config.toml
model = "masked image model"
dataset = "telescope images of galaxies (Galaxy Zoo DECaLS)"
train_examples = 88335
image_size = 64
grayscale = true
crop_scale_min = 1
horizontal_flip = true
translate = 0.06
method = "mae"
mask_ratio = 0.75
loss = "mse"
encoder_arch = "vit"
encoder_norm = "layernorm"
encoder_norm_position = "pre"
encoder_activation = "geglu"
encoder_mlp_ratio = 2.67
encoder_head_dim = 16
encoder_fused_qkv = false
encoder_bias = "all"
encoder_qk_norm = false
encoder_parallel_block = false
encoder_inner_norm = false
encoder_drop_path = 0.15
encoder_patch_size = [4, 4]
encoder_layers = 12
encoder_width = 192
encoder_positions = "rope"
decoder_width = 128
norm_pix_loss = false
decoder_layers = 3
init = "kaiming_normal"
residual_init = "none"
optimizer = "adamw"
lr = 0.0021
beta1 = 0.9
beta2 = 0.98
eps = 1e-10
grad_clip = 0.5
steps = 10500
batch_size = 192
epochs = 22.8
lr_schedule = "linear"
final_lr_fraction = 0.1
warmup_steps = 310
weight_decay = 0.0
Rows from block 4 of the encoder, named by matrix and row number. Rows with one number belong to one attention dimension. Each number is 128 + 32 x the weight over its row's rms, rounded and kept within 0 to 255. All counts start at 0. Numbers have three digits each. After the name is the row's rms in percent of the matrix's.
# v: attention value (encoder.blocks.4.attn.v.weight, 192x192), inputs 64-127
# proj: attention output (encoder.blocks.4.attn.proj.weight, 192x192, transposed), outputs 64-127
v.1 113:155143122153123157157135098092111125059143122102124178157182101102117157169099163120133110148124140095205139140120147116075153142143151150117177112165111160143155162148126142123142098093202125
v.2 115:119122172136125148128152151120162125234137122112108093069133156167099144127102101109113128130152157183105101104153105177099048106110149134191131114159155133156163115147140145091133131075138086
v.3 101:150128202142061179107132115088175087132104105052171119070109108081130116120180133127121121133092163148158099161159101145137119153132131166146129057126201122153128114125156098079158137138132132
v.4 098:119123145141093108222109139063108111192122129057117118177124143173132146144163133075154115121130137122080133052155152136156123130113074101115119081142128165098138077063113073132122095109172162
v.5 112:069136112138176132178100179121117123131114115076144119135155119141074143103155105123088121144080163115154095144120147114188171132162116150085115133110123054164103094119171145115134088168130102
v.6 104:128127140105105161147113105180092124143107156151149143144111123104148105131224158116130118099107161132101146167134137072176108130138072178064137134127111117085113126115164089123155096093126124
v.7 103:192174187122078127139164112068176149139135138108107173088119111168111133099101115125184186148195121130084063097190106103093120124104126114223149142108116092109118124134121051129116159147133104
v.8 098:108108167116147139165144059077156141172118191127128148163110181164142175118099120067148155151177123152100103077122129156151113119091155163134114115148139210116165093124140108109132146075155119
v.9 097:108108102099178104147134180104102116080146125090138112146200143150091120128167147173127126131140124101129104173119139125130141127208124132122122194106089059133104139198159150117140053167114139
v.10 086:115100136077127119097082077058162105115142107102120172174158178148098150141107143093133119127239038152122135080137130163039171150182147102151109124147152191108119120155139154163130103065154098
v.11 106:093101141141156171114140067059118052157149117073120110137088099058130105092152146091087088115128157128134084101101129129046147078129154119149157078108124115150107118107153154135113177124123086
v.12 107:118146129127177116185151039098088102096132156092098155176154184138116168090138132065092152101153093133169137132070123158125116101112134126148134086157160145107145103130129084137122143126112147
v.13 107:125151133127114087190091162070137104129144128118121134162169141164115193167114142141151108129203141103115110130168138169110168118126166136166152144195140069129123089113142180164118108165180098
v.14 097:142129133138125142108119166100133155137139125141103077043067121158062072054155140162136156102044151156107097141138164121135137136122127186160149110049128138110093157156146112123140172167090184
v.15 095:134144110103090108124163211114120121117136148100109082125143153095132158084119127164181105152104202164112128086117137140148148075157150097167149220142114087163118088158106116136112078128165100
v.16 124:166109129127138174204128102146109108085140141096130120090147104040098119161210142127110103127110118152126167129146099153175133117169128095093107187127090210084153116085110068119155084082146115
v.17 145:133161129117122132152138091163118134094122199105128142138169170135133138168135143154110106098188092132100112099171164108169141103095125108132115091142183166086110166074157134131152173084133137
v.18 102:130111128158115098119150134110126124146146049176135124150107176076069090167128105191102112154105131100154141172076101118170079123155122071132129142136085161197118139163101154072079139090119108
v.19 112:124131087126129083102128139123137154105102169136112208159142150222141152181095149121150105148158094131156100145140141134139171124086133180167114102150139054138160146125119105116140127192102110
v.20 144:144084145129108135150102181067099102080194080110138122084126115068085097157200125147092117153083116116173172127084120147162152135196120116163155190167083144161125093131123114147116063109112143
v.21 108:171110158118045136110116193128137164151152050078060089152081155092169104131086134158180144136107153094144139065149144132098137094168169092156109106145110154201159101140106180113099132119119105
v.22 124:140137129137151111141140095154155091139126154129142206129115115179156164144178133106141133109164151154123121148108153116099154145044094127112114139146131129020130142135157077166210146159122171
v.23 098:125109158099092109167131130091114141117144057123171131099107120113108120163094181118114167135122075077148152117098100087193147132144129121119167154158147182160139091138087074132110033075120138
v.24 114:110112123104135119075109098116164098188070146160175080086132157192133148056108147070150201104148051123108169141100133118092109153094132146182130097113105111119151156142136130114126101160103110
v.25 113:084168171141101098099158186183099164137088183180110122169044129183153106081117168132139148137121151108146122136114128106097114170103157129179154143121144100147165140125138167093081141155131100
v.26 110:170123145147127173105180089170138144128128092130136092118164125089062154116143091131149127111143110121151101152127158121154123168145130071048118154103128125094139147153141155082161102101064101
v.27 107:167156210158101176105124119102133117180102131134092123151060146169133154064073109166093139114102155133194141098067092074120092199120119123174142124148104120166153133139127146123071113134167105
v.28 108:111112080135116161087102084159110122155067142083165166151116148127128154131141140139174085158140136155113110064255153128097150095097176123135114045062121169079118133076204178159161167149163160
v.29 108:104068177127169116137159163088128169090147134104100087121127143114071072152134078155123158135089128092144138153090095110171125109161151147095140125120113141108131159173107090078110147093125163
v.30 104:213169130116065185174154188168124169072122185147104117097112050090119134144128189178156117169132140160157137089176139134099138203172156106156104141149121101115094085120126111137175089168200133
v.31 117:159142112169131118136102157101113168133183073072141106135117123080138107105112065177155096133107119125168133098181069143111143088161153112135137141156100151198127110085132210125129081168177081
v.32 101:111123189103133149123117117131093161138177199076111150087172220165173155138125126111108087136167087159089088136112177113152135064125121073144165152112141150105145137137131167098087130158172112
v.33 088:084119122103084108117105130097209121116158093109153127143158112057105151195124180134149142144103101102150143075104131117187188096082150139141099160150147137108173105105128120113156100108146122
v.34 101:190165184160141150166197103117155124100116132085129152156118148134103171166148073148108136158148123136143155117137101125153093133155138108117142162149123148089135115094118083159133155042167091
v.35 081:155153118122087102129179072134175129193131090156150125115102137132155157122126069127111112139120132118130164170111131163121113086124094161129136115168150168120115127138106120139118105124181146
v.36 097:140110084122172133048131094081139127139130102177105081148060104104168172164160136180174099165097182093077141154142113118112098151078125100084125154137126166106096138084157159037082154158117151
v.37 083:173088154113105129143117134169180150115114125144130127174121075073163116144144173166143103118130164133136147125183131105095108088033140091125151153121083072186119095118083175152141144200142159
v.38 088:069102126118083137095128092081151117137111140149141081156135113094112115164127198195164134163158183138109183117130137090099140134126098121090143092114059112176112119143153151116135110123074140
v.39 093:122128151113148046135115140089153158150101139107115106119171168114133150167102067099142126114126109158096157109126198118131151042148155111190134152180128147098115076127157143191109095027121096
v.40 097:167134187096106117151160105101156116161157120068118150118132123077129139129156078138104125117137076070151136108070093123167111114150132119160126109110144205052105148098070095118155116110191128
v.41 092:096162089129160074107130116165132135155112083130136123194165136149110125156140136075175119166182127100097132161181104167139142047073128148160191109139097167086110133150129152086142118162106191
v.42 094:092120081143075106118145082125102121116115132080115148146151151100114107119144197108142138130146166161143121143210091145154118131108121122072128037118106121180128179098118130158157130173100156
v.43 103:103142084139137125071159156142032120120172162170104114086112105132128074109132133120120122121123126121103114167139117127075113125139138132111125147100120154185114116103137174138082162169114157
v.44 081:139150077157120102138151136212168081082109102097115129128134169126078158137085166155143187135111098135074100092181149137109168094108159130133086105135151083109116143169142109177068081078120134
v.45 086:137167170176097122144119188057146069101098099084159140134067103163142081090141154213076152118125063090166171155156154106163120189135159111170125133135072101057188139127128059156148105119177120
v.46 092:175113141127123146157161117147111100164128140128182157089122178160118130161089057170097140128090125156120130164096102099152099188077104111160142159107161122176166161107096130112108114127203153
v.47 084:082094137172139124114154143069146133077098113168169090117140128107146068091137130123129081114141107096124097192118153070151121217161156101097072117118132128142149145132140103102130164181167150
v.48 100:107143157134163120126122145121089070165112129146107155152089129111073123150162133206103088100132149135117167137101131151134140132190137149073104222126093070141161180134125109103102212144109070
v.49 097:068102148131138169045162110100130109164160158164093121112116159117163192147180186089140126106217118167150112159187197120140109120112126118143156124097117168102152141090152182142088139155153158
v.50 100:149151120160112135075129144072121090164120185115107131184153161143125182105067091127157120111190138070136149084156165137121150122133170157142102133105138106099152160156137162146155131145153056
v.51 090:105134085148172170112166155151110148114164103156118160135094158135076117102122118163116173152147109161125094219086126135115125126157115107115106172091137140121118219148155157095174141131065170
v.52 096:105108171125102141135131098108192104139087159215088119151117132091105082142171089136058101115153147149160142151133118143158132142110133110151159076113168116131190161161113076092140179072127121
v.53 104:176089177085161122077152201139156103170058175138141101128120117140161094105112102144087088119162147128095109140123156146157091145051120168174100132119135136080121103111115135152160145112184139
v.54 086:078133141109111156141146142170072094103166089137079090113086114165142070195177153148119076100109156097182122166124097150112136083084150125094123142165112091165096103139090155103161160126117101
v.55 099:106159173183106136087110134170091156164143128144106150142051131128140116133086103124147063123114122145145115188108126117053106134084131149095139190117099124147075219104114168018169157156132127
v.56 099:096114159113160060134149150136122101211092118156105157163137191159076137064064079131151122163215077078130094141117108138080105116116165112124115188154143099122134107146126155109137119208171134
v.57 094:130141162118140144155186150116147130124152107130111154090141146094083117116111129112159105112118143101137134109115118133162126090126188096121189094161090155127147059192130134153110093152137097
v.58 087:159121185123130107100145150158142087093146131132103069116174114112110103147136121137128144136124144145091099135140135148175082122184101151139118137115157111180071120057147122102119093096137118
v.59 101:143105098102157142152150084161104168060155151085134190135203176111102204128122165147160118091147107145117137069110176193180207143164148094104126163166142166106127084111090137180125098057161126
v.60 085:181092138101087167166077144098122117127126149098160152075160157170178105171100127108160146101099136111152104086092114096136155156115127117156136087154152087138149047090111037171129141089162188
v.61 095:173147171125092140090116165122094095127125172091106117147183110103160163076134172086128097168110131091156099119193114140130088136211192126172116106103111097176149136084148141159118136133147125
v.62 099:113091070104149171120065164163101158109110134151146145115133078121123110147168065104117103082080135140127149136143099095138132150211107157094100121070140098111144167170113104106149130115103160
v.63 100:120134142110104153106134127113091135105179091096114132141184126146176129098057137120122108181136143085141126080092138145136167131173158125160143170120090000216094150169124090162116110177145064
v.64 096:119119157114103135066140184137189124194107054109112106134134161127172117096139107088165117102127160055132130130120077105092079136096105102164126120145194137134117041114140090136097166154146146
v.65 096:165149155081102137163113129103147151183136150049134108133141144104167136092080169099173144132118128054211093092162124142064104112132120141161110104144141166177104118132131112128113150091116098
v.66 095:136130076120086129108101055151165121124102062159115132107121098125135165128153172197195125133075114137166123151170146141094164134192133139093113192123179144150109132090130113174094107134146082
v.67 105:107116109125114105144138182230131162037090116165113121147082139141099122055135148134124115117113141118166137154156095120120131166157157163086108129089101140194105164157119129094138129205096101
v.68 089:122154167177120166188128122086092113102100186078168102142116147166098125145133135133130108093181053073171137180127134154146141149146106122111127128139129167185101141158137131079166118098147181
v.69 084:147120116114090064075163158138117118190157138162121177085064129219166141080136106127130142111095074096088125111087100087081145132150096175132156131148099106080125124108133150123152163140131136
v.70 112:105130124180120092134158140132216152187105098029118113070203192202095084110073126102155151094107137087115152096108165084108117109074101129173117080076121132187080157106147081092148156101065127
v.71 097:189160098129117071129098132114148157118127123169105133191118095132100169127133069175151114088038162117116075159120171128049143096144117164120114170145095108117131130147150110150165161165090113
v.72 114:218168085118068151135065125071137129194087150087128089140167104075177151171130174160156086091106112113171167101132136162074130101114118091104159106132130183133135089067132155159132133113136081
v.73 096:097117081116112116091135128137135195117079087138172128127144139139148143126095094112137158158128104090126134070065126080128138128110154172101075066113123118099136110170113094142157125094059150
v.74 098:130147162061140131117168088104148120204134138092167091115156112093135151130127078133132131127188132117082153092154113144148140070045178147231142124163196146049154107085114125142172099073151099
v.75 093:091080148136159173116161176122093140111180124142136074098223132098144108117088086128079142081097181104103138147204093126109176174132113151137116113074144089162093132174137043135139078127164173
v.76 104:097086142135215122130165190163089102085178104141140163126086162135123142077130153091084129158154096135137099088134115124181099163083095112176135087150155065137142107111105088132125139188125136
v.77 092:102127152100061115144117122143147141132167151145124207125108129126081114131103125134110069144146167156133159109032178147180137091138107097124134121105079140126120189096098148115098111129176121
v.78 107:098116128109129165082083169114107118127157089134135121149076083131144100146125194040110144134079120171187135154125168138082111183164140161125165126090146125158193137093154084098128103163107175
v.79 092:130101159128097135149183115158155173111057106161126132078097153131091127128092109146150127131089173134027102205136104124155108142098135121078139182166104181090112113117108084140101113145117167
v.80 097:090108094112175037075086151187165154120098072137128145195188158095102105113176112187156116159098110088121132080052112115081165126117125128147142211165108147125131075163136107155137131099119156
v.81 108:121147167119098124172101125093174130158114103079127080089136126142118101135143155075101120158118145150140122095127126127147109114074091145148136046142166112115157118081132085180066099094163080
v.82 087:092178069106108082126085105155105141169131182160121194169129137161121123121155139142183141108228092153136153141109161117098058161117132052132119162132164117132135158062089206133072193146117127
v.83 104:114154071119132136145111072102170154200123118142130144124156161149152156138134142114150144174108174156152213122120104117120131131039104165071090067086134195156105143100103092150078117115094114
v.84 099:149116118200119090166143133189080116120184166154132103105150083114099138174146170160121119146126164118136083105120117099136179129150122143097077147111096077163124114142154118095136033143124139
v.85 100:098145106119092139149060102105159151171069059045167143136128153135152141131139105131076103118126096106090160100111139114117096138074110125130150119122197152153151088082126075140089152073135137
v.86 091:148138126115139148126164142149162154126128109089140132170160136125092168099096154071106109145101124100134072117187118100112189124200146131193198137100187116147151144113149107147111126149119088
v.87 102:139154117164087146144130067088098102121146159142133121138137136091153115124110169111124124133162114178121130110170160122088089154171156123105128079139133125078122130069086127203119132133206117
v.88 095:113150142119099068176117114137124135118126125097143154168132147075132129168164096103158129131198144053093141108166172087088147063112185153140122211159119086103129143108082085131146149108124141
v.89 096:149072114100136065091095077159104129080138131148102129100149148124195153146142172118159105117149137149083126122106095142098188104094122125140087135167139096121120130085144155160084128083102210
v.90 098:188135121140224141118181081147121158054112131134132119132054075166161126119131086187135163142106126163156106166125128119062127142094117143118103128098141136095101174153140115099177169171151149
v.91 098:136153144141120145169128131115103121114139120099108158186122097068124161131126131118137105159115150127110075088154168141058195094162108111162095125170129141109144086097155119205124118137135096
v.92 101:140128133113190022117146219169141174136122129139083164138197171077148106140116091128187136116122105113053147105111133166172135082095126132144113210156143083158107088098141142100138121128149095
v.93 110:154140146143151164107149138133137141106040154171144119107030071126106118075150119172107119129087181106211148168141146089144075177117130137124139085106107146100141125144108100135117155194174169
v.94 094:123140125114161112132115113168185135095085159129098178073083080148130069082103145141136119126109125091155122149060161087187079159108132127132144139101099161085124192146180107097108153151129176
v.95 099:111158060120128094137149131120173147110176172084083167228184135063190215128145142130159083136191156133039134102132102165044182084135149148163154160180182069129083121115139143170163144083171122
proj.1 100:094130081118145120122141117109087137138115175104114174144157151140102159141158086115135111085130097090118083125157153174150117109081134100170058203146115125140101118103120110138134129122087002
proj.2 121:150059176133087113141120146144143149107143105197140091108102131113162085143177146088151118182103130080123196102062081049138126146154134112063224078094133135126106094076160098090076146151119199
proj.3 093:164152190137096162074134107171135095120096154125108125076114178191128110128164148115122128140119122188101135154144080112113074202102179142132075081077138122186206120112084082117102104143102146
proj.4 101:120075146137144125154161097122072094088121168122118180088133175153140136125119160166124098116087161069138193135156106108145093139134135100128128091116114122238131119127147158154153150146035136
proj.5 101:169169140133126122140157155087117124105108134113098111148091118109066036195097172167160153186107122132136150185125128115157137074123129084172122116129130204165167123132048153129112104152145114
proj.6 108:192211076138121147106191093123167140125099174017135149112097097115115154142068203123190142164117136196133095149193162197128153123061130113157088127133098116175165151169131125159175110143100128
proj.7 106:126091115146126124088100183093159093059176184185136129131177210159159124114168136094110124157141118124133155145103105094165091144129117126107146105131127132144159139099149155113101132215065116
proj.8 112:082094154063150128152126124136088092074105147156107138126146173176157138083163129108053030154114118035156141144118121111077131152194083146097116167140105084103140111072201139108111205136167131
proj.9 110:199181112213140135106128160061143129182117146116121098128125094121107096148161112147119203080136104137156136111102187093186174098121117128165070139108118184165116140151078103136110099099184132
proj.10 099:108075122127114118171075078125122110078160115180043129141119146179178146146136091107079123109118104074099109103079142127069129150165106151129164162163130132150119109109198172115127150109117097
proj.11 106:134111138066085077126139127186169085103152097118127083103099175097164133204139041116089139166135106174108103090124059194103099112137112175192198078111202120157126151049121086126083081098125140
proj.12 110:099139115078142112185126172111118094123094146099159150122119177160123133175134083129137096101127088099071094124141110146043107105142091078198088197131126118152107124106148117147076111135114084
proj.13 106:130076102143160109151046135088110108106109133119160130123101117051138078153152097148099082148131150085176137148114134096172139112125208032108108135163111127160108130122162114106075137118123138
proj.14 092:152177150136083151127136083118148139140113066131145105071130121142140160124100157103133149109122131212083164132177124150137169183119125201141128045143116101119174137141140145170150147129143145
proj.15 097:153124123158133122089100150080105096170124135154117143187152103109112041172171148098089127189131153022162151128074160082169164091154116048138148097141114178189066117141134129103093104157122105
proj.16 109:123110086139134132118174171128115097120119126124081176134166096114177113148145170129157063184142144150129121117112166130136134109144131128099132148119154106179123170145094137132108118173146106
proj.17 119:169111153154106133134091164157099110119154089154096144124102075151122140121168093087144049128109074128089190082110157159127126088185101130118146138117142189123109133123142122131136108115115118
proj.18 115:136151043166212098124136134090145148127160156084137160120210104106148123174143166104140160147127180092134132151167138112108103143104162103122103103163159102119085159151123102108139137136088092
proj.19 112:144133178125114095131109073120090151147191144099140103127042221162111126096152125171117148143154142121144181133101110118165141113152115117119109144111163131107163121131142157104101139055119109
proj.20 121:074114110160098114115153120095133142111114127148095167134198119121154129134157140117176129133170110154116101127153164116136140150042139128165081087149139114181123097177082153101123134180156073
proj.21 111:137128105149153093100128073164192161120101165193119144102129162105119124123088125111166169153140150153105132151113173120103177070080194152152182106138179087113156129132092114126171144165130151
proj.22 120:153158111131062153133124132121107135163145154129099071126049119130120122125151169192118127123137050138150152120129112100137158130168084131122099084119080140102135142142107126111072098072188141
proj.23 100:061167111105100072149155103140172139141092077157119146173196105137140118089127101151154130108162150068161104150202128132152092177066215104125120113107114085160095121142142088116099134141184132
proj.24 109:173128188116083137154122103162100179109108127081153098112078156154095114083124126165139125121108180139166117103144172136091119136169109155131115120115054105114130132106166137126127107102076159
proj.25 117:099184151157153129182133058135136135160123161108180062115140142154083143154094028175175164164126095161099137112095094160185121171121148173104164142134110155140149122112102127151125159101149135
proj.26 103:190099063097145113109089218110079095122151140127077187109173035138133092174103161097110145073100113121100103120162143172108129125181119127132146163142116134135073140143104095178144112154138182
proj.27 115:107116150103120109100133082077147140142141129122233111089123157165115155108088131147125156143144123091116092115183149149166143149113187148112145147141123055097097139171116148157110161116134136
proj.28 114:156105155122116132091045158150116113105154161139080139086055128089167137108138146087080104159146150117143176116135130094080154125158103161097128112091094152131162142091124128148153120125133176
proj.29 105:100112106111141132115142162079193113111127187130131155129152065141132123145108221076079162150160167116101047152179134094117122150123120139148118097123117124152148132150100161120112101122148093
proj.30 100:139158159153058110089119118098121152160155099172118110109100133138093145100162122172179105133143073194110148140090180070136198099129109115049136072135139139157104150127080134121125105145145153
proj.31 115:102122122146129166105136062158153150120143167144106120157131104100179122150093150059148141152115133147096119161129159149141096113075172146086144125083202085150195115093097139128183146144095129
proj.32 109:192093139076087121115092172102111093124144124134113104112077086114127107129150178143138157117161109079152158094134113136111118169156067139086150123132111100079113109083191129123134122043135119
proj.33 087:191146129130114147075099092124169124171116153147151076090099192089114153081139138131156058222086131220150120166128103150117127101162178130155177138127154109187121112141046109134127183098161103
proj.34 102:117106114113075113111108111095143119162087122176117130135136122142144096130164130115167129171102078158118130176168139099145165128161086046110136128116112086143158130166112172101131098146171195
proj.35 081:084125106131239110135089120114107113108152191100108138105130127144121130131094122129085113122082196124171079119056027163146084138114158100169116134135133173083168109103089072109124139112141144
proj.36 095:112099118116181158113136124195076134101126096140146137103091185133112138145128153049097126133179164129092065122157156201101136123150103119101131130136146144078164134169134141103068174141135142
proj.37 093:107161183103180105111114144136109097121122182114146110071110144070145164102090128117117066175196118149129103177079142115143066102094163158151120125125166121165147173175100126112108111106139164
proj.38 092:091105119166132122093143103207117112143122164124171149138123187118111143107143070130121071057080143114178104199107133165162135084072127133122086142090072118178086111172114136100108114173149078
proj.39 101:148090081171119167163081162089155112130122098112120084092112113079156074140132119165161130192151128128125197143110097121100115126178126129128189095097071116153152127111083123153170133136126149
proj.40 103:113090138118118123098117148140143147155143139171152056083130145151091133149096158128167156115141124138098203079195111146146181116227133110131142093139121123123169160113183104149119143118156188
proj.41 091:120193141132161148127139095149129126112141148090167139123137165063129138121150105122075092143167199126152106140054163153091073129072171189137149211135111120160154114150057106102115110114092135
proj.42 096:106137173145166127115123143173153123099141158087158173133113132134146116109131103159111107083111122109134181168088160135121098134061111137114105171102126076185117108153100149122133121151141068
proj.43 100:168141097171155160175118106116129110052134102089106157123122206105164172147111130169145147081134081132094081142093152167141137143086138139126134109152135179106116107154182163116137184180108098
proj.44 090:097158125146115123141104093055070061178141164181103113110160124097120129133132132128191050174145096123178110175148155114140162140167134108091078142053128167157169180142111132072177146142140141
proj.45 095:113149097127091110112116113080148117159100142145123046102100124143111132209184188090189131180127064168143159169114101084173134067177140100136113103088183209081165132108127139140141124167052217
proj.46 085:117141112078119133112168119110134142084103152049128093118093144124166139162113202147103223166195168152090124094193079144162139166225103110126149114132110131122132144131095163143073090131145095
proj.47 091:114166123091148085154177086097129128061150125096115119112105146161084072166091135074083208127164098206151125120119147136113121054111132130174161089139179148094100128121169108172107155150160148
proj.48 092:109160101113123142118103155143141077132138113157123136122175193134160115106127093105066151148076106128141121160080144105156123124134106160143180168173186156121069115098069129132077127118074087
proj.49 091:149161133165079108100139144091109135157128094112149086110053148153142162206133156055109146126132111122126100081178088110066150170110109144120145103094102170123097126124201090116130114072116147
proj.50 106:161163142139117150129117105035153167147142100078101159182127123145124150152105182129095182099144082130105122104175148131119132136116091133143092122137073155101121160127097177166131174166131111
proj.51 089:143153062165099168166129118093131143094153103139141137160123067107168135110165091153183094146097113160140104162114110141097118106147148118195112168125116110192134116141029155102100146122122141
proj.52 086:182111127153174195097133165085125115115162183120133100120150119135151065112186150161134071156151135113205113124111068134144130155191157175152163072134163087084174128180097074137124109083099159
proj.53 098:108112121155085139111153140112158178167144116104122087131127144094153139074141158108135150121197090134166106124078156108073089181126159078164121035104080101071130078155151120072128103107148160
proj.54 084:107133075157140067152138096140138097105140117104112070115098186149138099109143097172117083189123059170147140195151113043204101158110202154168194144165127110099152181152064111120134171125157155
proj.55 108:117179092113166129110124130090125134141112065123154113115162161128184135154089160178134093126142159147157082169159148118167099180100098114123119149117199097171200157115082128146133150120103106
proj.56 093:119108090071221145120156159084136158124136125164207158124127153161119114119152117176111210123132150076116174101122176068161142147127063162116109101109118136138084090106191163145125163141142177
proj.57 093:081110150112194140129137141120113145085126134124147109134137159138111143098144102125065154083157156025105157076075146151148195123094139101126172131127116147028099121123138137150128140137124155
proj.58 090:128131083122127133167158117115102135141154136120088114113096132112116148157151075145198103168095107157187160130144133118117110086133134166147123099164145161142134148139030083133213102098125091
proj.59 094:112137120124093136117128104142112126141154133153145151157170137127092176171131149083107149106074080161082206143152099130104131126113103134086126144136073214154102123136150175123099127159149107
proj.60 083:157125179110101118126130097134123161136047158147174150117175120122101189096140226089131130078118112128081142117152149122121173219112185077098102064130156146121153124131205120103120132141158144
proj.61 097:105167136110168122133135083092112174153112105096105132129108176165125135157098145099111240100157147102124178173105121188141093145100100133171106114161139181101107073149131103174136109181049123
proj.62 097:140104132122058100124084131148114112131109134148076144168126118094145142167116109170163058169126188227123099184167073132095147123152157142165090155137133102137195137079075119131098116056103117
proj.63 097:126154115061157143149130063087179106085122153120104172123145170103107077189129096201120171123114117128148102133189170173186101051107151111161111121169170148109102123150063147142132138111127047
proj.64 103:199142206118101119130118170147126086105170157123115110127141148070119123067079097140152099135179084167122141131080093120165139145117132136104133148160119085161098153133142122139157104090143164
proj.65 105:157101170094086179164122138146102129121179175050094180055159087160119104110143129162136039117105167128090113108150154171109164166086151132119154125135141082165143104046171105151148120136107155
proj.66 096:156111075195067076150150080146143136084168090093135129139061143148100108111082104124122159129108066135160152102099160096131107097128115106089108134105136180190142171133137150158135176140141134
proj.67 099:142171148099110034126091123098128117157132106168173163115029129158094178121122129092104169209143124108106103075155144060130122126118111164109165174126119109142101132124062195106144142136104205
proj.68 099:199157117213166109136109114150171077130100186158146179098095139152136177091141153135109138129165127148084101130159166175112099151104177091139162090123138084124114155170105141170123158123151134
proj.69 088:131118134131133138112162116122094149137162082160169118112121095079145122184116220123105129119116114143200104153172112111091150128170128102113127083081158130130111107089182137169103165105123129
proj.70 104:186092172113102179174167193130095138126152127108135147059111078151107104121110174153079037147101158127128092103179180114095109113177124078138199185144100114190094135109120122144125108144154170
proj.71 110:145093116216094072073133121074173138109127051134158160102089118149110148184117200157139167114129124096168146087185143091058093086150168138091140098123105147158108139082166162164139184186120138
proj.72 119:152109161169139156084153096104110064094102116064150159111191125126159120090127133186208080182132109142153122148149094126118133104124116119110102097145167114201158140053102103165143183122109075
proj.73 086:137094111141119126116102168112116071095120191099067113064103119133143088128121196107115078223121136177076152177167173179084138184126142135126131100133108084127119118126093167100096128162110119
proj.74 095:137153160116159192086155147161141127134135152098139080085105112126102093114179105177178134129126142122108108174108088121140108141094102168191127050107147090115178162132110110045127123121192133
proj.75 095:128129106141069114128128134136114127132145127133082172108145094161131121152096167150134084129081128111091116100140151106095130113148144091148136136117110092165146066115080166120125106053072112
proj.76 099:088142163079181164152092186188083111156132146142138051129113101097107119132126120140112114131140151135043088173106082133139120150038119151152087111103140097060160120173140174069098099120102127
proj.77 100:109112080095173132103161111124159160113113107100128077127111114172107138111091149108104140160089119094138189144092129196090157092148154148179115171109164153114060119170096153145156128162151139
proj.78 090:137130133119090097177087124205109126157096138168102140078136177137184143148094146115116090171111138135101134154091082107081112154085095115109121140113162079109180147095072154123136158096161170
proj.79 093:133101140169091086094165161088176207129136097132127123123091120159148194143123149070095192131083127132160188113098140069146083088148140124085153185131092151180085127133115143106145111145148193
proj.80 106:108125029073208084089157141156173176110103107130054097198138105129114122109116039159121174170138153115145145124110150124133142083149153126117126104141083140082116095132077129131139180170138116
proj.81 113:128045189154106103154120102093135102124101165170106152094141141098109116152175145112136110155123132102111134112107104154122126180081143097118169073159138059126154161108134101119139088154113120
proj.82 094:119089109112197125113141155166162093135143086118188115162134120096142195171091127084105099138110163149112104144149142137103122091109071175039090136132164153132103076102183157132118143099150097
proj.83 107:138095087109131148134147165133116147118103161139135110120090113171114117167171142146110085163099160098133177091113101149082135195109134152107172111126110093127142053148136148122118109155141147
proj.84 099:072169079133094138127171142085145155054170102083128130134142147124105098184141154133183114157121127188206131137178141099130106073122157133148116174168184137122165145097085169165174134130162144
proj.85 103:129072135113123149139175106123104138121140197183095148156114120158071151132157191145142056135153162127045123117167115137126122156122165110126062067109132077087109080097167082184101141161131095
proj.86 093:169108169137117162102088131073135127122160182102159142104186127125092070127187105149157168160170167126094113182097177146192127114075182098167170088168090106159104146092068130157143098183072161
proj.87 092:111164159092145099146144168149118101161146103141099165132169170145151176167135118083091149090121084103116134135109122161131106164151017165150139122152213154108130123170191167102108159120106063
proj.88 092:125110071067160128137146132121130154086116175085158152179166096120118213048115171135144101115141110096123142158143134111144144129149112123113069088155119120067156174131195062133093164200136089
proj.89 093:139112150095160123126143156167128118186077151122100135170114180146119149063105072067065140146127105113153095162093113145129126104139065153097132121081149161127117133163191109107157155089101120
proj.90 095:105168143146109155074072147078174174194117079177183106091093128115139114126127116138157188085139134132115102157115112145177079147154115174135141100101116162160166142125105144147076135090147134
proj.91 104:123140145062171089109156150084127088130115159101157205160184167151173138122099147077166132134109122162123131083110121138146100158083141137133120101146140137104140165134112169173118122136133122
proj.92 099:159095177115191095126143102169134165099094116173127147153162118191081127088113093128164148102160141124165175095074131107115158117145139120116072136140091161088097169185128147137175171129117077
proj.93 107:166124182116068185092108166033133124145119120143120075113094114099151110128119154100152131189118159144132112122088092102107135164165087152122212100073121154149134125076095101106090109125166163
proj.94 095:152134143123088168102066180163125155127159129166112080143112137135145118165103084164128186145100172116128122109132108133109126181192109117123208138088102120102111164099114089072130114093088120
proj.95 093:109125087123158151145143121118146129108116098086130173136201092120119177101086135085137152074110119096090096098157117139114153120096086102169096147113174113130102124147184136136110152132113093